Rows from block 2 of a small sound classifier, named by matrix and row number. Rows with one number belong to one neuron. Each number is 128 + 32 x the weight over its row's rms, rounded and kept within 0 to 255. All counts start at 0. Numbers have three digits each. After the name is the row's rms in percent of the matrix's.
Before each neuron's rows are labels from the 100 clips, of 14976, where the neuron reaches its highest value: "responds to" is what is common among them. Only what is clearly more common there than usual is listed. The data: synthesized solo parts of chorales (CocoChorales).
# fc1: MLP up (model.blocks.2.mlp.fc1.weight, 384x96), inputs 0-95
# fc2: MLP down (model.blocks.2.mlp.fc2.weight, 96x384, transposed), outputs 0-95

responds to: tuba; note G#3; note C#4; note F#3
fc1.312 055:069159131145130123093113175117066125180109082140073137099083117127084159091115127117053113173139126161161159124133138160119154163143076156124123122094192112166106138106114068110152182124134150093105111101146173125097141075152076145116150122138172118180165113171126097190142140162163163056
fc2.312 058:148141185107137109150108052140158104068133099139165088137120144177159107167115139118176169142130170094149085076074058164103122134129158158078105176184160156139113116166119086139188152126112099143103127139080065123137142155096137126142161170099118123112117091116077099075138124165155105194

responds to: violin; note F5
fc1.15 086:121093101082157094054102143149101093149088088065103113099105143159189139127092122146131123134117109125074067158083102133035114089049105134111115123136171129183174137112184162133129097128114108131065169107168101095117120148127173115123114155113196149138122137169136140182130122142124156155
fc2.15 093:135120132127079166152120104148141193143129131167147171152125146146114153120147112136105125117103099062081125100184170150077136139111109161143204085143113105069095156168062126137155167203137136190137129136088127089091130110107120204124128146159113113115173108112170066105093053124099128106

responds to: horn; note A#4
fc1.153 081:113112091168140078155129133084136137149118171134092112133079165141106094133099125148124143149093103137147164165071082093159115075133073121118154102125152080130127134072103110104076139108131200140185116178110160057151154113097122169173199159068135129139060156125161151155098164099172150118
fc2.153 083:109129127139113107175128136166073124132139194103145094146123105158116117154096169086185133134138108091048089102113118147130113104055076135070113126155168143141124090141133096113162117140113138118140155151130144166121164168122053113153036205161096158213122134134136144145171129157116095143

responds to: note C5; oboe
fc1.182 085:129151151136109125143162075136136141121132106189137097095134121150183134178110166147163166109131128171138109111161091177103116105117112119073155111077149185116069146092170103119059101108061194075077124139131131121096072205184176101106157114169129111153133078143109143159163134158116126108
fc2.182 081:144112134131091072118119077095142112149094095125131122129141107099135164143147132136154093173091073166159159189159169096149141131090191151056144115124122105100099092132158103155151076146177120132049113139123147136087134106180159110177118179209131097135132185087157061105140122157129091146

responds to: tuba; note C#4; note A#3; note C4
fc1.245 052:132071137142148128180124144102153082149116113106165085184154148106107139109085171128065120157124148132152137093120180182104167169087056097110078088131137143134062070146095078090178135080082137171110117105109166114142124126111116048113150110086132129103103131118120072107103121143150092078
fc2.245 046:099161141147119127102125149149121172134082154100149077098187143135165115189166073107129107098123138097132077165166130146217095154139166124095121174170135105147129132111174126123108065149015128097096085122084130114129147092102074147106133180121137159121145142144139111161070102170104154126

responds to: note F4; clarinet; viola
fc1.251 044:076129118066067077119135119145133136143183181150162098145122162143141139092122068166131164155169120128145105128158117158150120057144156097121155172125153101160135157111126107158086131209137145070114147133137171135162171131111174092101104182127081103111040130153115084146082121174084146132
fc2.251 042:106168124109109154108164140174123126155125143122104068120077148171165139124138115078099133151122145142107143118093175112114139093082125134165146088182069075108179043140094073126179143102135121134160150149145107122050146157194050118109177162140123160161080150133120124197121148139133142103

responds to: bassoon; note A3
fc1.232 045:150120135159156124099189106127158122133172167149168082155134171125127153119125117123208087130138117125093060122127079172176157111124161123102087123045116077170190143113095134136081124175116177095127080139103109043145116139151164094121113129129120062126136156134074141153109145153167089102
fc2.232 051:133162119157137112130083159153077187168114114169096124110088088098137133151109132143116152143137141156150161166108195121047037105144143131135072117166131122121125134159154095093186112202162110163097114111120095175126128120108119131188143106133110105092077168096191123147128071182094114151

responds to: note F4; trombone; bassoon
fc1.239 094:062085098198111138178156095172135076096213160167136124105156155092119139160124114132113120119080120135132133147164140133148109083165161195131123090122102083120158135166160092089101126165140095206132092083178138047157127126079086096115117176124104125131083104124130132122122124157119162135
fc2.239 092:103085141129088150110103132141108129161132094110118127136140148125192120113128106099136135096171082251106129186121124141159108131115115130105154067129139127106090111140153166156128107112094165104156117120107167103097095085219127073161141111114191125112101154142189142052088153174135178119

responds to: trumpet; note C5; note E5; note D5
fc1.303 071:155142139109101108135061177066166121146168057108121145097079129158120135184087115135090176132133147172121097161098154189160128129114066169129149161142183084152110181103121118137144108113079118071154176138101113102105181102097091085094121153142118158135125180078181130139090135149118171124
fc2.303 089:129121122168187168119112111194157127089093109135178084089145117089131053126109129163124128181124116100098139121158118154142149176130159095116133113165123115136100107109120086123170132099068067079075053108097131146175123125092104189115125157166150110075127173147122143171159097190182138157

responds to: bassoon; note A3; note G3; note D3
fc1.224 136:106129133074160137142115093145120212181126144110088118108121122115115142187119104143131103091127157141148095114102150178089173100079089158107131136126127031096138158108133183096127157172110133134134147156088102097151118119126100177143127179099120198124151091152183183081144095195118172171
fc2.224 130:089132125154202120103114120116165084147180056108144166136149122116124154157081147207104089116123141081167099132140119176117138180142108098088103147153159093139093117099149127131155191141063100103113110128139130094171124124040156112119168183132139105098181163148095141142079120187102145101

responds to: note F4; clarinet; note D#4
fc1.231 132:129145134092145116167152156152165136119130182181102137095117143131130143098150104096117068111153148192124112203175079147133121033148150115118119091078117077071120182109108096112137110148112130079055140179151183163150105117170198137107153103130123112124168119180146153084096143131122139129
fc2.231 139:107131113143118138093175158142168150078150120098144025140126152204145124140146151179105124152145136148125112130075188181154074117099095096134118103100173111139150094155074130080136084122113123154174130090091068105165125101145149144133169145153106160157114122106094071136156105076206143112

responds to: trumpet
fc1.195 129:205128124132090155060050143073115173127156145138148088127168138096088106146134143102113099178120103128127143094154103100123152109124097149123082102096173079197113142145159100193101160078078172093111107174132205129150158110093152116169157075153131121145123167105159134131133098128132176142
fc2.195 127:155169130074157185118127091079109130125191098125115092195140062150140047162084130160114155149145175106136118149119123132119145115136136074102138115095163167083097153093107139063142106154161134097121167097088175158078158130139097098171156167152155107089093097142175160120140156159073154135

responds to: violin; note G5; note D#5; note F5
fc1.122 090:126122157158115144125096078063157156171067081116136086123156096206080085140129120146106163126099117117070093120112183121142145137146116094196119140098123146120142118114110128172132135115131051142128152233110188132095095100151150108082110204118140129106111147142164104114097151137109089100
fc2.122 088:172087120151134112110165087099118179089115134115105163135154141124147116116128153148124143174067145208178148144118065148104095132167151174087133121153089103085180112083125158164104106151136217091100117130147076090107131061181122165128166154118135125104075103096073127127157087160144155133

responds to: horn; note B4; note C5; note C#5
fc1.70 125:116153108169114113102100127147091134132127109095149182163190184179196099148051083110107130110119179169091117127083084148094199148085139154115107174187189151105138138126109136112115184117104117143145107061118117156096172110115112116187136150127184114154159148151126113181142118135113174125
fc2.70 128:105180082140131155118140099122124140171068077147105121076084155135133102153139139147113184132112153097124088168142117178101156115138159109082150152089129068138145140111108151070084208180145124133131132112164115197169114164112177083137128143189107171115088141170076142083137076120109123075

responds to: note C5; oboe
fc1.279 053:093059129124108136141185110139100152103044138116150122149151105160213116153101152133142143115110166117083157112105175146091101166101101096112164122165113089161080172135158080119089108096076097085066183164133120141115151173113108147113111093125163120167111126117132218175118122153163139136
fc2.279 052:166108192123150105138124142169114117178138126138097148100130111148107153174137055196097127124115090143130129137182100068155157106141117184084165116144112134066125075112107077210096150096143105188165075133106150102142082103147156162072139140146169104081089144140187128131156125143115101113

responds to: note F4; note G4
fc1.276 091:123076105158109148174115143202081153109070115149138170111142163128120157089125110175169105099123083119120103205114075127083151121102124111114118152153190078124168116146155143095136112087133118129144121117100157121155205074139150114152092127132080131136146069124154166034140121111069131083
fc2.276 081:159082111138161163078130124173122100174107134161122133147158070062150123161191127078095111121178139129109125063078099124056122114119126175161140083160141132100132127103177111088107218142111126147151132120125110138090137178081110126135071204140124135147144124133160135137128155194140138074

responds to: note F4; note C4; bassoon; trombone
fc1.138 126:113121130103129089194114182095173095133128177139099128157149126165080114128100084133142183137122081102135101161102159219138067093141136146105064138130080108135109064122112123089076147187115118123156111073164131138131064138140092075122099145121130095150132088123139191121069117130083133144
fc2.138 126:096160120119165112157151124238116138087087148173155090101133093158150202155115137156139123142141183130159075134146135152122102125128133126149100062166139107121158107090146156123119175090102155120138078095101149139131125053189126081088161138171176090160099125130127137109089111104094065092

responds to: horn; note B4
fc1.155 077:162132062085147180190081134104162169081164156199110152193137123142111120206104151154166109138076150091120160115133110176080074111079110106133136134158085089117135133109172094124155145138102158136072154159157161112134148120139186125134109113138117146091087095159113146187135104129179110152
fc2.155 070:101105173115147105159128116088119165108140117096107140129105165120138091102126120148126053213163087089089116122081092146133155087192158182122183114134061136164155160114106071065102140137147167083139132155140176136103135116140155141135154126153160131095097075099164141150105124222144167127

responds to: cello; note A#3; note C4; violin
fc1.165 106:135161118185159171147194082167099095126121144135114087092035119104142171123169097106156131100131199065086068108118099100100100126097153127124105140177131079131170121108188123126092135127132146153139139121167113120169111120113112079110137123142109136161167150092192059185135117153177113130
fc2.165 098:187144152099086100102104107133133115105127204117128084169139163103144191110104181099118078153155143123125128117142060098195137099162134158126164142143187130146070098140111178152140176116069098097096097086163134130178141121170139048128128115079150107156081093144127086108161163151141127129

responds to: horn; note A#4; note C5
fc1.11 045:155125099174132140149112074083159138167135162177148108133071130146131137125106172133161127167101164143135120140112122133118163147131129084109133199131192037092102131159083126138132164153136186111155078160073198071179101097102091098176135112147111121105100133180157137155120200124126141162
fc2.11 052:104140119153132103130135179104079150102117087136137092176097062111140098111081151132093151150116153115085155132144138109162114134095101187115160118160177176102146125080171138074069054147101123124176130077146134136111186119122107131129068191144154194185103175135124171148147117121096182118

responds to: bassoon; note A#3; note C5; note C4
fc1.284 080:079122143072141116174133102166147143111109142175126066103104121120211092117142152209110181145125158102080101083154112096145088183085141137086115080090168108095117173148150099106057132131063138148115136107122150114068138121152148106124124124158127130128075076137135154136189154123079137150
fc2.284 079:151100162076113122119072106098158146179177097126128111108127117096114124088139155140078126073102110101130181108149120148221140126137079172100185127161148117120129149160153131145086180135129124193122150103145147082121073145151168193105127123171098166124094136067109141081134102127155117043

responds to: tuba; note C#4; note B3; note G#3
fc1.30 068:117137116165084113087143173116109168083184126119171117115167108124127091124126163139128138143094166167129105073097114131107179164109160121156105133141163171052145137108128093134124106107071121077143129105108128114057168135050121162114159119062151117123117094086179047122100101202150104130
fc2.30 074:135136178146107166148063172105105158155085131135105123173098105122125070159141136171158125142050124098069141104140094169130116109136125185101150149156183109147162208136130068092092110121125161148127125122094126159125206114133141074156155080167067138163156101152114096144138121066133109101

responds to: tuba
fc1.116 080:146147078139115052087099127102142171172138117104127126068172129141105048116123113081160167135162178123133164170082059152175122093144101061179105140089112122125116143110135129159193091137114128122100090174087125081101158110094121072169141119140153121092111156058145118130107100116129160135
fc2.116 072:106137128151145191135127102128112179113105145133065087149119097105122117138165186070095054135070079113159126165165120123132137137157124134122168080109149089184159119052112135134157129104125145195145127170105116171154078092091125170171141139146095143114149105075114126103066183192121147129

responds to: trumpet; tuba; note E5
fc1.134 065:128158174112160145123130084136128151159122161122135109131162122117156124153082109164150165119080184121108123079157107125163185137146079116078129054182047102082133125067136151108130115154121106130101171092087110111108156102070120151160139172129177109154187100066180157096102106167170123157
fc2.134 071:133134124130126100175095141166192151105155121143149141092161118073102142164113121193141142109107090084078111173113135176157118154081089130113150131129162138121162151111137116181106194061044083147128150186103149137159131116082118144148152139159126126061108125140131131130099016100119138121

responds to: bassoon; note A#3
fc1.354 111:118124108110110191126143120121102124119076156177095089115120121155143102091160117114207180097122126112197153164087171093111100119133078144135175045178172155079137099145156155111079104067098129138110125167165071126110104071091162069113101140170138120097161151145148100103127106152149118134
fc2.354 120:170132092122174106126159161163096090097133107086161113100072099180155140160113132118061131182178101114108147149119156135081141154138130170175145070122086124189123122133107089080139108173156153176116117199154125053088107173088094180096171125110126093109121150141121098143165113075135126134

responds to: note F4; note D4; cello
fc1.186 121:141145127148160088140113123142160146091077130127071152106174143156094124131110121115119099161133124133054110214202143153088108146108104106102095117071111102126120113187179091125079099152164142170095158076121150158111133175122134123090131108088128130118188183152095163163061114114097151194
fc2.186 131:181171157104112182110128135193094106117118115063119145193163140154165143144087122159101133163125146083169102067104112103130103089170087062138158150131095168139137118193161151104084138123098147164160100084095092093180184066144154112089132087102157125117170126106137074107138127123155132124

responds to: cello; note A#3; note C4; note G#3
fc1.149 126:077135179148127113100142120148149129063096178105155065124093096176158144151094115090108133125130192089140113151137101121149168152212139107123118220101185098116113139103168133082135117135155112109155230154107114150149130113096135118159126162107122108139103098139115095072088128141072133167
fc2.149 111:152116093155103128121179167147061114090103169182138127112121148100095161114194140150162125121187163046130152170184088157138107087159131158125152131116091139116116121079100072095119130166131165071129096055100122155101131120183137123169111115147169127134115163128168162071152108105156120066

responds to: bassoon; note A#3; note C4; note D4
fc1.335 133:179104146142120132123152147184147133088145156162115112142142123204115146136154136057169192108087109076115160120159112136156106081128076118150150077221194114129083139085172117156092117149116075118160143112137138046079116163072138126163073149115140121130111103134137125095142144091106132134
fc2.335 145:122101130147113106130176080105201108170104135092176124134121112152122093180081165105097094127102136166135203139121119130136138161115130085151041087084094105136137134147147150135133178088143107108126176160180116150072079147145155101163107085123188146195112043109114159156133117155127115123