{"model": "sound classifier", "dataset": "synthesized solo parts of chorales (CocoChorales)", "train_examples": 39062, "n_mels": 64, "hop_length": 320, "input": "log_mel", "spec_augment": true, "win_length": 400, "targets": ["instrument"], "num_classes": 13, "arch": "swin", "norm": "layernorm", "norm_position": "pre", "activation": "relu", "mlp_ratio": 4, "head_dim": 16, "fused_qkv": true, "bias": "none", "qk_norm": false, "parallel_block": false, "inner_norm": false, "moe": "soft", "drop_path": 0.15, "num_experts": 4, "moe_every": 2, "expert_mlp_ratio": 0.5, "slots_per_expert": 2, "shared_expert": true, "patch_size": [4, 4], "conv_stem": false, "depths": [3, 6, 6], "widths": [96, 192, 384], "label_smoothing": 0.1, "loss": "cross_entropy", "residual_init": "zero_last", "optimizer": "muon", "muon_scale": "match_rms_adamw", "lr": 0.0028, "momentum": 0.95, "nesterov": true, "orthogonalizer": "polar_express", "adamw_lr_other_params": 0.0029, "steps": 13700, "batch_size": 64, "epochs": 22.4, "lr_schedule": "cosine", "final_lr_fraction": 0, "warmup_steps": 1370, "weight_decay": 0.1, "adamw_weight_decay_other_params": 0}
Rows from block 5 of a small sound classifier, named by matrix and row number. Rows with one number within an expert belong to one neuron, the router's apart. Each number is 128 + 32 x the weight over its row's rms, rounded and kept within 0 to 255. All counts start at 0. Numbers have three digits each.
Before each expert's rows are labels from the 100 clips, of 14976, where the router gives the expert most weight on average: "top examples" is what is common among them; "peak on" is the class under the peak. Only what is clearly more common there than usual is listed. The data: synthesized solo parts of chorales (CocoChorales).
# router: slot weights (model.blocks.5.mlp.router.weight, 8x192, trained with AdamW), inputs 0-191
# up: expert up (model.blocks.5.mlp.up, 4x96x192), inputs 0-191
# down: expert down (model.blocks.5.mlp.down, 4x192x96, transposed), outputs 0-191

# expert 1
top examples: note C#5; violin
peak on: C#5
router.2:113110118125130142155164094116149103149140125105131136114105116099190134133140124102121119071139119136130098135083140092080153096208087156154122155174126133150107221074188071075183104103115125128128089127146171168109139209126106168117131105117126116142199128111109168116183133134136188145147110137156101102155076101156113134093145065119117140122160131114182140148169156140155177179124156131069081114131094097110066128161090096130097094143136141090057156145148184099121109200157070157077068080109102152130157168130182138119129099108112166155092090137176202120141156159105155122
router.3:049086111148110109126137109190136159126195136146108135129087038154100174136142155173093124070132154120125121109144170087161092133117162082175141071118085130189109132119123098131138103102115119096112105144075174110149088074138130164145149133085133132082192147084137142175133142087149155184146123158151091109183122089130083133027117115071127204158129172068134114136199144132132125112102130044153145112123117088131113162127133128090113134141148125074130145147114120146145112190165164158136160054070196124125122149144119147084102178100167115141149086163106121142131112133143151130
up.0:108078129140171098090136078110152201145099143166163102178164178087134118162096098065113113152115150153141079076096064153099134113097125172109172159114099211108059124108148171083121146174056149169147125090123146075079154163125146099123103150120167112117158114154074147142145117119133162134086144080239096102103149157102150165132152114155151115088132122195114122089161132142113160175156172082124175116166148130158106107148092073132185113119132159113089174139126113094105137072135116157108123109130120139106097168125147125126088119074109110108185102106156151117156104089178082112
down.0:146115152158142165130127178083082185184138080150105124136158120072147109109169108151158178135052154150088086151125128122118150150199116176168172106146127149106054066165143121160125137154116188129085108021128068135182131157153161148124106091087152156174105141160138193124228143064124125121110115109131109161149103087159122116142123154154146085145146136087077105114129126093137155129125114109107134129174139138107113151091077104164093085150109108168113137113158111081115104146169101088092079104148103110082103186117131167122166080167134187111130136083139149116150100097110172098
up.1:093161123071118175143148154126144074202112115159150077082065158100113140138124111160153153148121089130151151107135151019158131135210132132157129118151155123157088153124143141131100107062178113091111147093128102160152127120040078099189159099155095115107137145158074101037120132117116163141149138130050078110102121152150114170121160129122144168092159112154149166116144133157131116130147189119069111144138093143149166155153112097114213169140096131177094140168096123118174136109118088095118136102116164118162116155103056145122080147094077153112105161114123143141163176168144163137
down.1:126131071112111125097100150049149157081127146078093072098120099103149152139108100056140107144094115082132166143126125096090144146154119151093111104135173100145145155149082120140153137066165104174095136173121132217186104058115045097101086135105144092150147087147118184105100133137126162158094112127080123148169084112154130114108169154159150145222191143166117137125123115164174176124122158135141062115122145163070160146092151101144169099156180130172170123096095166204107117105145069136136079120157097171108135131125180120199102137109129116137116143102174132135139095145120134125
up.2:107074154137109186080120168111153115143100099096181120140079130132118122151178207158158072093124126123150113133092108136148089148076126148082111084125083081125154119136119150175143136134128147121114112144179132114116156178127055110145101108215154181131137111106089121156110126066179080130143103069128106184141134126138136124144105101101118147134168155128121110099181130121121135144198095178105155126168105109073073134178124129140141109173066140081188089099152163032152106140149082133151126224117139127174122151190083125183155110095097144131161159126167084098127127123117088131
down.2:101142136081093115126132168088192143144153125101138133120135127135063194121118111085112061133089109101102178152128119107201124176147134163148126109133108126130066123123094123117065185108167090122137121173124065234135166118058140200134083099107127103136100089146154162101101186106161151083130129084138059144106108189124099185121187170110149143149134145172179140139106182091158180109125192112147117121102191069139147144119110156125075139126104158102200157123116108145097099128129120177170109113132115111111129094106095127170124136198119110117154126096125096163088118143145141117
up.3:146112103093142186150145122167033138145136144086078190158123109145165124107101140146080129106086136111136112113128140181124114171113154146083143083078074142137127147147132196119138149165155128157149148128142158179089155145125164074095107186174109106150136114150139175166160100116151095077137118126139101164139147153132130109107119070157144115146124104169108099120102121152129111099118217078079112162190092063069153147183107072122158164155088106066122046136129132148130169115094109143149133089163142161146107107098074121129149149171056129174116122135121187097174095144085193097
down.3:121156157110092123125146145086103089150086106097146088163172159119155174164084109170161158179143136098129143129130095091109169178137157107152181088110167088139178148074102120112127179108112142143164134059166118094115083101191190143095187123076127095098094136098164095148147080156105153145166154194102104106133098126123094157094161125107110154152099098107123218161097158103086156166132095138139108164145126123121135106098176106139143149087165116124141138166137114120178175192162176069064109146169154121084150126072155095119084110135120104034114125126123113120052103166151107135

# expert 3
top examples: cello; double bass
peak on: C#4
router.6:162145159106135156177135184059084081114121187089146107188145182128181102141120129091115103112152113146138129152127132130127073116139104160094071169175128122066127113130126126153174149146121142149182178155136092194089132179120078085139141147169094114164123165155103074134126121165169108114125121122186123128102131108137151127119132140123148151071150084130129142106122169147108130116141130170145110104158142142058153095076087153133155066196122097093077141129155074038155159103134067101129052137128121157128170155136132068163163107135097158079114121131084211145110096116049132128
router.7:157148161139157154139139187107079134092121188043146150154174151161169070161117134118085105102158127125119118140123171142163085120094138084122127143164144083090117077148124161164173112116088150150164128133134106156155127193169119072136178174179145115090089176129079082171124154120177095095132122118142140116144141135112134126231129138101203098065077099138126184099126185131102152079095140153163109136165107130071140091109095175125140115141099124093113143163147093044114197116097109128126101182125099110163121102161136097095136117103118092073116110122119177096065102125099106156
up.0:103153121139135143174166124148063137135115063153122119142149172097101116154132114195142175121160102126135138157156118151145119127128118150111110133144135089147116168116086084133177083161093142116134137134099164182201171151170100110130119105157084120118081122096175165163141154137111112115130191075154118089158140149124176137138138147126142118159148058168099133089103139117074156130109090198085119114114064120113062104130179089151115119126165088101199103209070078087113148110076088116133145092059149062198170138117142120133093130192113145160116126121084111127154197165103171084
down.0:088187124113148047100110174166138144131128170093176122163078095098145087108125091132132200126127100107133096097129129111188167129137065123095119139137099139159146114088174141130169177135145127075147121183108087076073106137078080124114203116173141142129155108073180128138151166141155133172177191142149156129162123156093133120109065094145119123130107118200138150147155133090123135117151069135130081130115154126175140114094057177105127145085171139142124106084088119110121147125158165100118076123161129143135109110155148211187081153154072117139148096109121105140165121065097086187
up.1:144129082128139105129124118138144101157194160161114133136125120058192114059177103135090162148175132132101115114161131138146062100169137145092119149117152105084136176154139108085131089183159173097145137148110094148139148083145080119135117110179143139146098103077153122178088109106120114187157113158144132091099107088142189128166165137142089152111125098144137167152099152125119135203129091131100103161150146193055087189136092066124072097154142064047113111168183119163192134134159153120107119082085100097117162121123172127134136134104096155063179103115081147125159090138071086135
down.1:177158160206205138107171126129102130122119111137115136091175072099110105108130149127152146153120210120068075130107112097177104150103129154171146142114137096098102089107124147089144178166154134170122093139112166136131129105076170131086117074114165117130122149113195112166137137088075065149059171087190169094146124133104085102154165119129155126209144120132115110151166165051110071128182085097107189112109134112175101105127080108110124149116189173108176130129132145115089127104105180123150134137134078055109136118123079133097167165146134134084123115099090172119138186129129143142
up.2:078161138104156108094195122086186166132064123105170124090179139062168119105142124093131153128106156109130079162116091138170151125147148113119134105070089145088157171144084131137129203121127119121099164064154118120093129106086176135097123103087135118133188151137181140121131165138123113201146114172094102118139094178154113167152157123143104132144160208150129164135086165109102093079142056138103099109149162126093128149102197159102066110144088132112133138128151167081182080095106118113158132103085135129205106136089117133101166109078033157116107147153143129110183126164130162097
down.2:201093110162157202099157116172097102168077101158143106125049100070151161143107118117131156064089104135127147175080137128159128126134126110138107094102109091148081140127175152160111114092157167155112120137123162069171161101154049178096153111154107098107156185091133135136104145121140078103112122150160154210153131158229116100168100101191154122130057127081159066098124103121105172140132179165157109135150076135120116142150134174123077135120046163199110162156136158106132119147132097140112122105130121144173126125118139117098080090164179134156111123111086131142087116115152124130
up.3:171121121196131217120153132145169160127068134135200152089180136112087117133130095119130079104121111129112135146076094118137085121122145167040110145149165115133130151140086111143148128130117093097186062145115148182168051107122120116155128086153195068084155128097130091136079147132166133188086130102146119103132135191154179145146153108136133110118136107128134100175136153062102144124145119123120095120130098154131078143218082148140118120118167170103167063197102123098153096101132078138127174172095132112131136156151089126121131103095110143103163193129205183154133142079151136131
down.3:112155097096150101132155108144081165105150142123131106081129109146119065106144134160135164133110166119159116150093131131112129117131129120152182052121045106145143090117115152167141166098124089103125134091123119179122112089147097119118221087108147160188129144123136086087193080106075110177145142173091139156154077067080055078148136187148130111153074129146122132140108104146101162180140119094101123150144123157160082125103080205118119105146156123146155099146088130067114134177137171156155174147142070136125129088165156170144185126094133129128193140131072169128133047132097125192

# expert 0
top examples: horn; note C#5; note C5; note A#4
peak on: A#4; C#5
router.0:115071131145128113129116079194102189100176063134082160083104028138137160153132154158117112108169153138167097150149076061120155161135086081174149097134096140128110183162122126133165133115076079127116128110174196088128121118127147145103100127089116096125120139093130116170114148116144197154099110088092123109120094092173113160133105104096136150155089140040158091121159133094154129117152143056148101149142131157145093153133160141090072148107131121115118153147152123111177104177146137230121146133115178106153140154171117161096187153084135151119175117224119130110118110108177104141
router.1:131143114119153138144117088124111118173130088163087125153147097129175120090137126101096107094119102130153083155079104127079164097194088176172110151179154127133118204097154090083175137098139115162126101112158213149107188207120166126114129100105109121114144135126112125127130102142119140139113145158172121125189108073127166144153118057080111161096130129101181108177186164120094132218146157111073134108130076129090091130166097088086073125161115118112080150121147181114119147174092133174126099136070158143116198161122203113136077128110093167127114088127148162106137156140087169076
up.0:124151175117096188108156137140074125184075158129084112061154142123091187110099141124112161103162134112124146161099116139166144107122178080113175116133083164150135158103112205125051084088128151199157111111165085190180125078135079092165116112163102087117130088123080134100103078090148150170165148093091142110130093161163130139127133122137163068127160099195126116156095039121156123110167127198126156161185168066074120102128107118154141118142121133146144104108116132157148183162111088182105166121143112107145147166098138133154171106112088128151103132123126141063086114116165123174
down.0:135111125185093097114206162146168116108167099078132085114172109148082110092107142086156170127145140114134163073105114120181165133128155098161150094133130143045084172124103131136108169143089133154078083107143174103158124124115089166161136167115128154073146105124121126082142155131136159120168100103065090107131107180221124125123172127137100122069137182118101135123188123074111053148086079138119109105145114087163167172101214112140099126187083113108086179126155162187137112117119100187152143105127124124099168160137156110135082084097133100136148114073127141182126107150129173161
up.1:086094141155132109157107128146074159116203128098093104084091119134133133165142083128120104096111109100096097122067156091113145100113130123136153086131126070135108081119126137117155118157176131168159137101172164077151115167116138112150105145052107146115152122150154151129161122188100111129154181133141144095164134149165106150123175102166134134141045095104133107120160147117141145073152110195188190075117144081132057080150163163128170125175134185157116142127061169148115134175047134172147108050156164119089192113076139124101147139137134116109176102134072073163120101126171121185
down.1:132089119150089123173086119136153129133086190110118110108127080115102153101146097168107147123101192189148119149079150117167130132147187103065108180142200107148149125140162121144176087109152079199069126111159107179065119115101114114088130126142097157070092157123122168134130139152139137103067161111062127149079171179134111170113103140118191050122153092111146151126074134113061105163141162160106117127121118072082123158126146136082132105108126103108144082103165181165121128155145191112113116125183152129113091155105088201135088112101102142145140152188186104129109099129190152122
up.2:152172114075121087140056135152188093158182147139141137129136148106102125089131133095179097141113151139132093146178130140064142146176136170139122140165125129105224168106092107089127118126182137169110119134097090184156084031129149113129109136128128131115119137146178112130059181122099081119138109170098095134181132103153101080060134113126083092106121173094087181104080139099108106113103188144103177114089151152142128089132134131096070171136135180153109114126116153174107148148107154138139096135114188166065179121097205156073161111178161143125116129115105120106147101120079156079
down.2:187113187129090078147142174139204156139168153137094122134129073208117099091114161103128181098148103080113073142154148129128124148142175126111103085134128164155119122151026097122100163141060095108096149079114189113044139145137135152105108179097140152121124153117100114104112089084149179108130103155142136090145165107101145163190164121141134140147095116156158169084110091205120157113124121151171151164152117155092109096101121124181111131132112104158129195123152126129084124156107161131110178129150156095120140108152143129057092136192065115136169121138075131090163111084081073113
up.3:111092149170148104109106119139125199174134211164119107196048133089127145196171174126085082129151158162126098142128108086116083111141165115101120132102153171136085128103105092140133106118142110154109136170152110086073148088162100176119125105115089172182080132135100096109106176104137124118119100141082119179105095134129128135084069117093208132143145120102116133099162084106144087066171106122159193123162163118151159106136136127122187165088073130099103098083150078091106133120165116110144150101208180107194106130112139173090156111104119168130163088137139140148160134119162152060
down.3:103123095181236112153115124124088088104130151136192101087141182155150097151166145149093118114150153141143102061144057136145158088123153118171091152111108089122107130168149139106138107085098118128174141112091085168176142190120138122128035093120130123121185210061102094192111085154145104099149131110142157138123110100104155162134087123164100177169135187097107070133122142060115121124165141092146102113138141101108113137111077131104164121130152105114116117215113113122160119095053092162117169133101136172134120117138104151113131130104133114184165175140134116168182077160180124116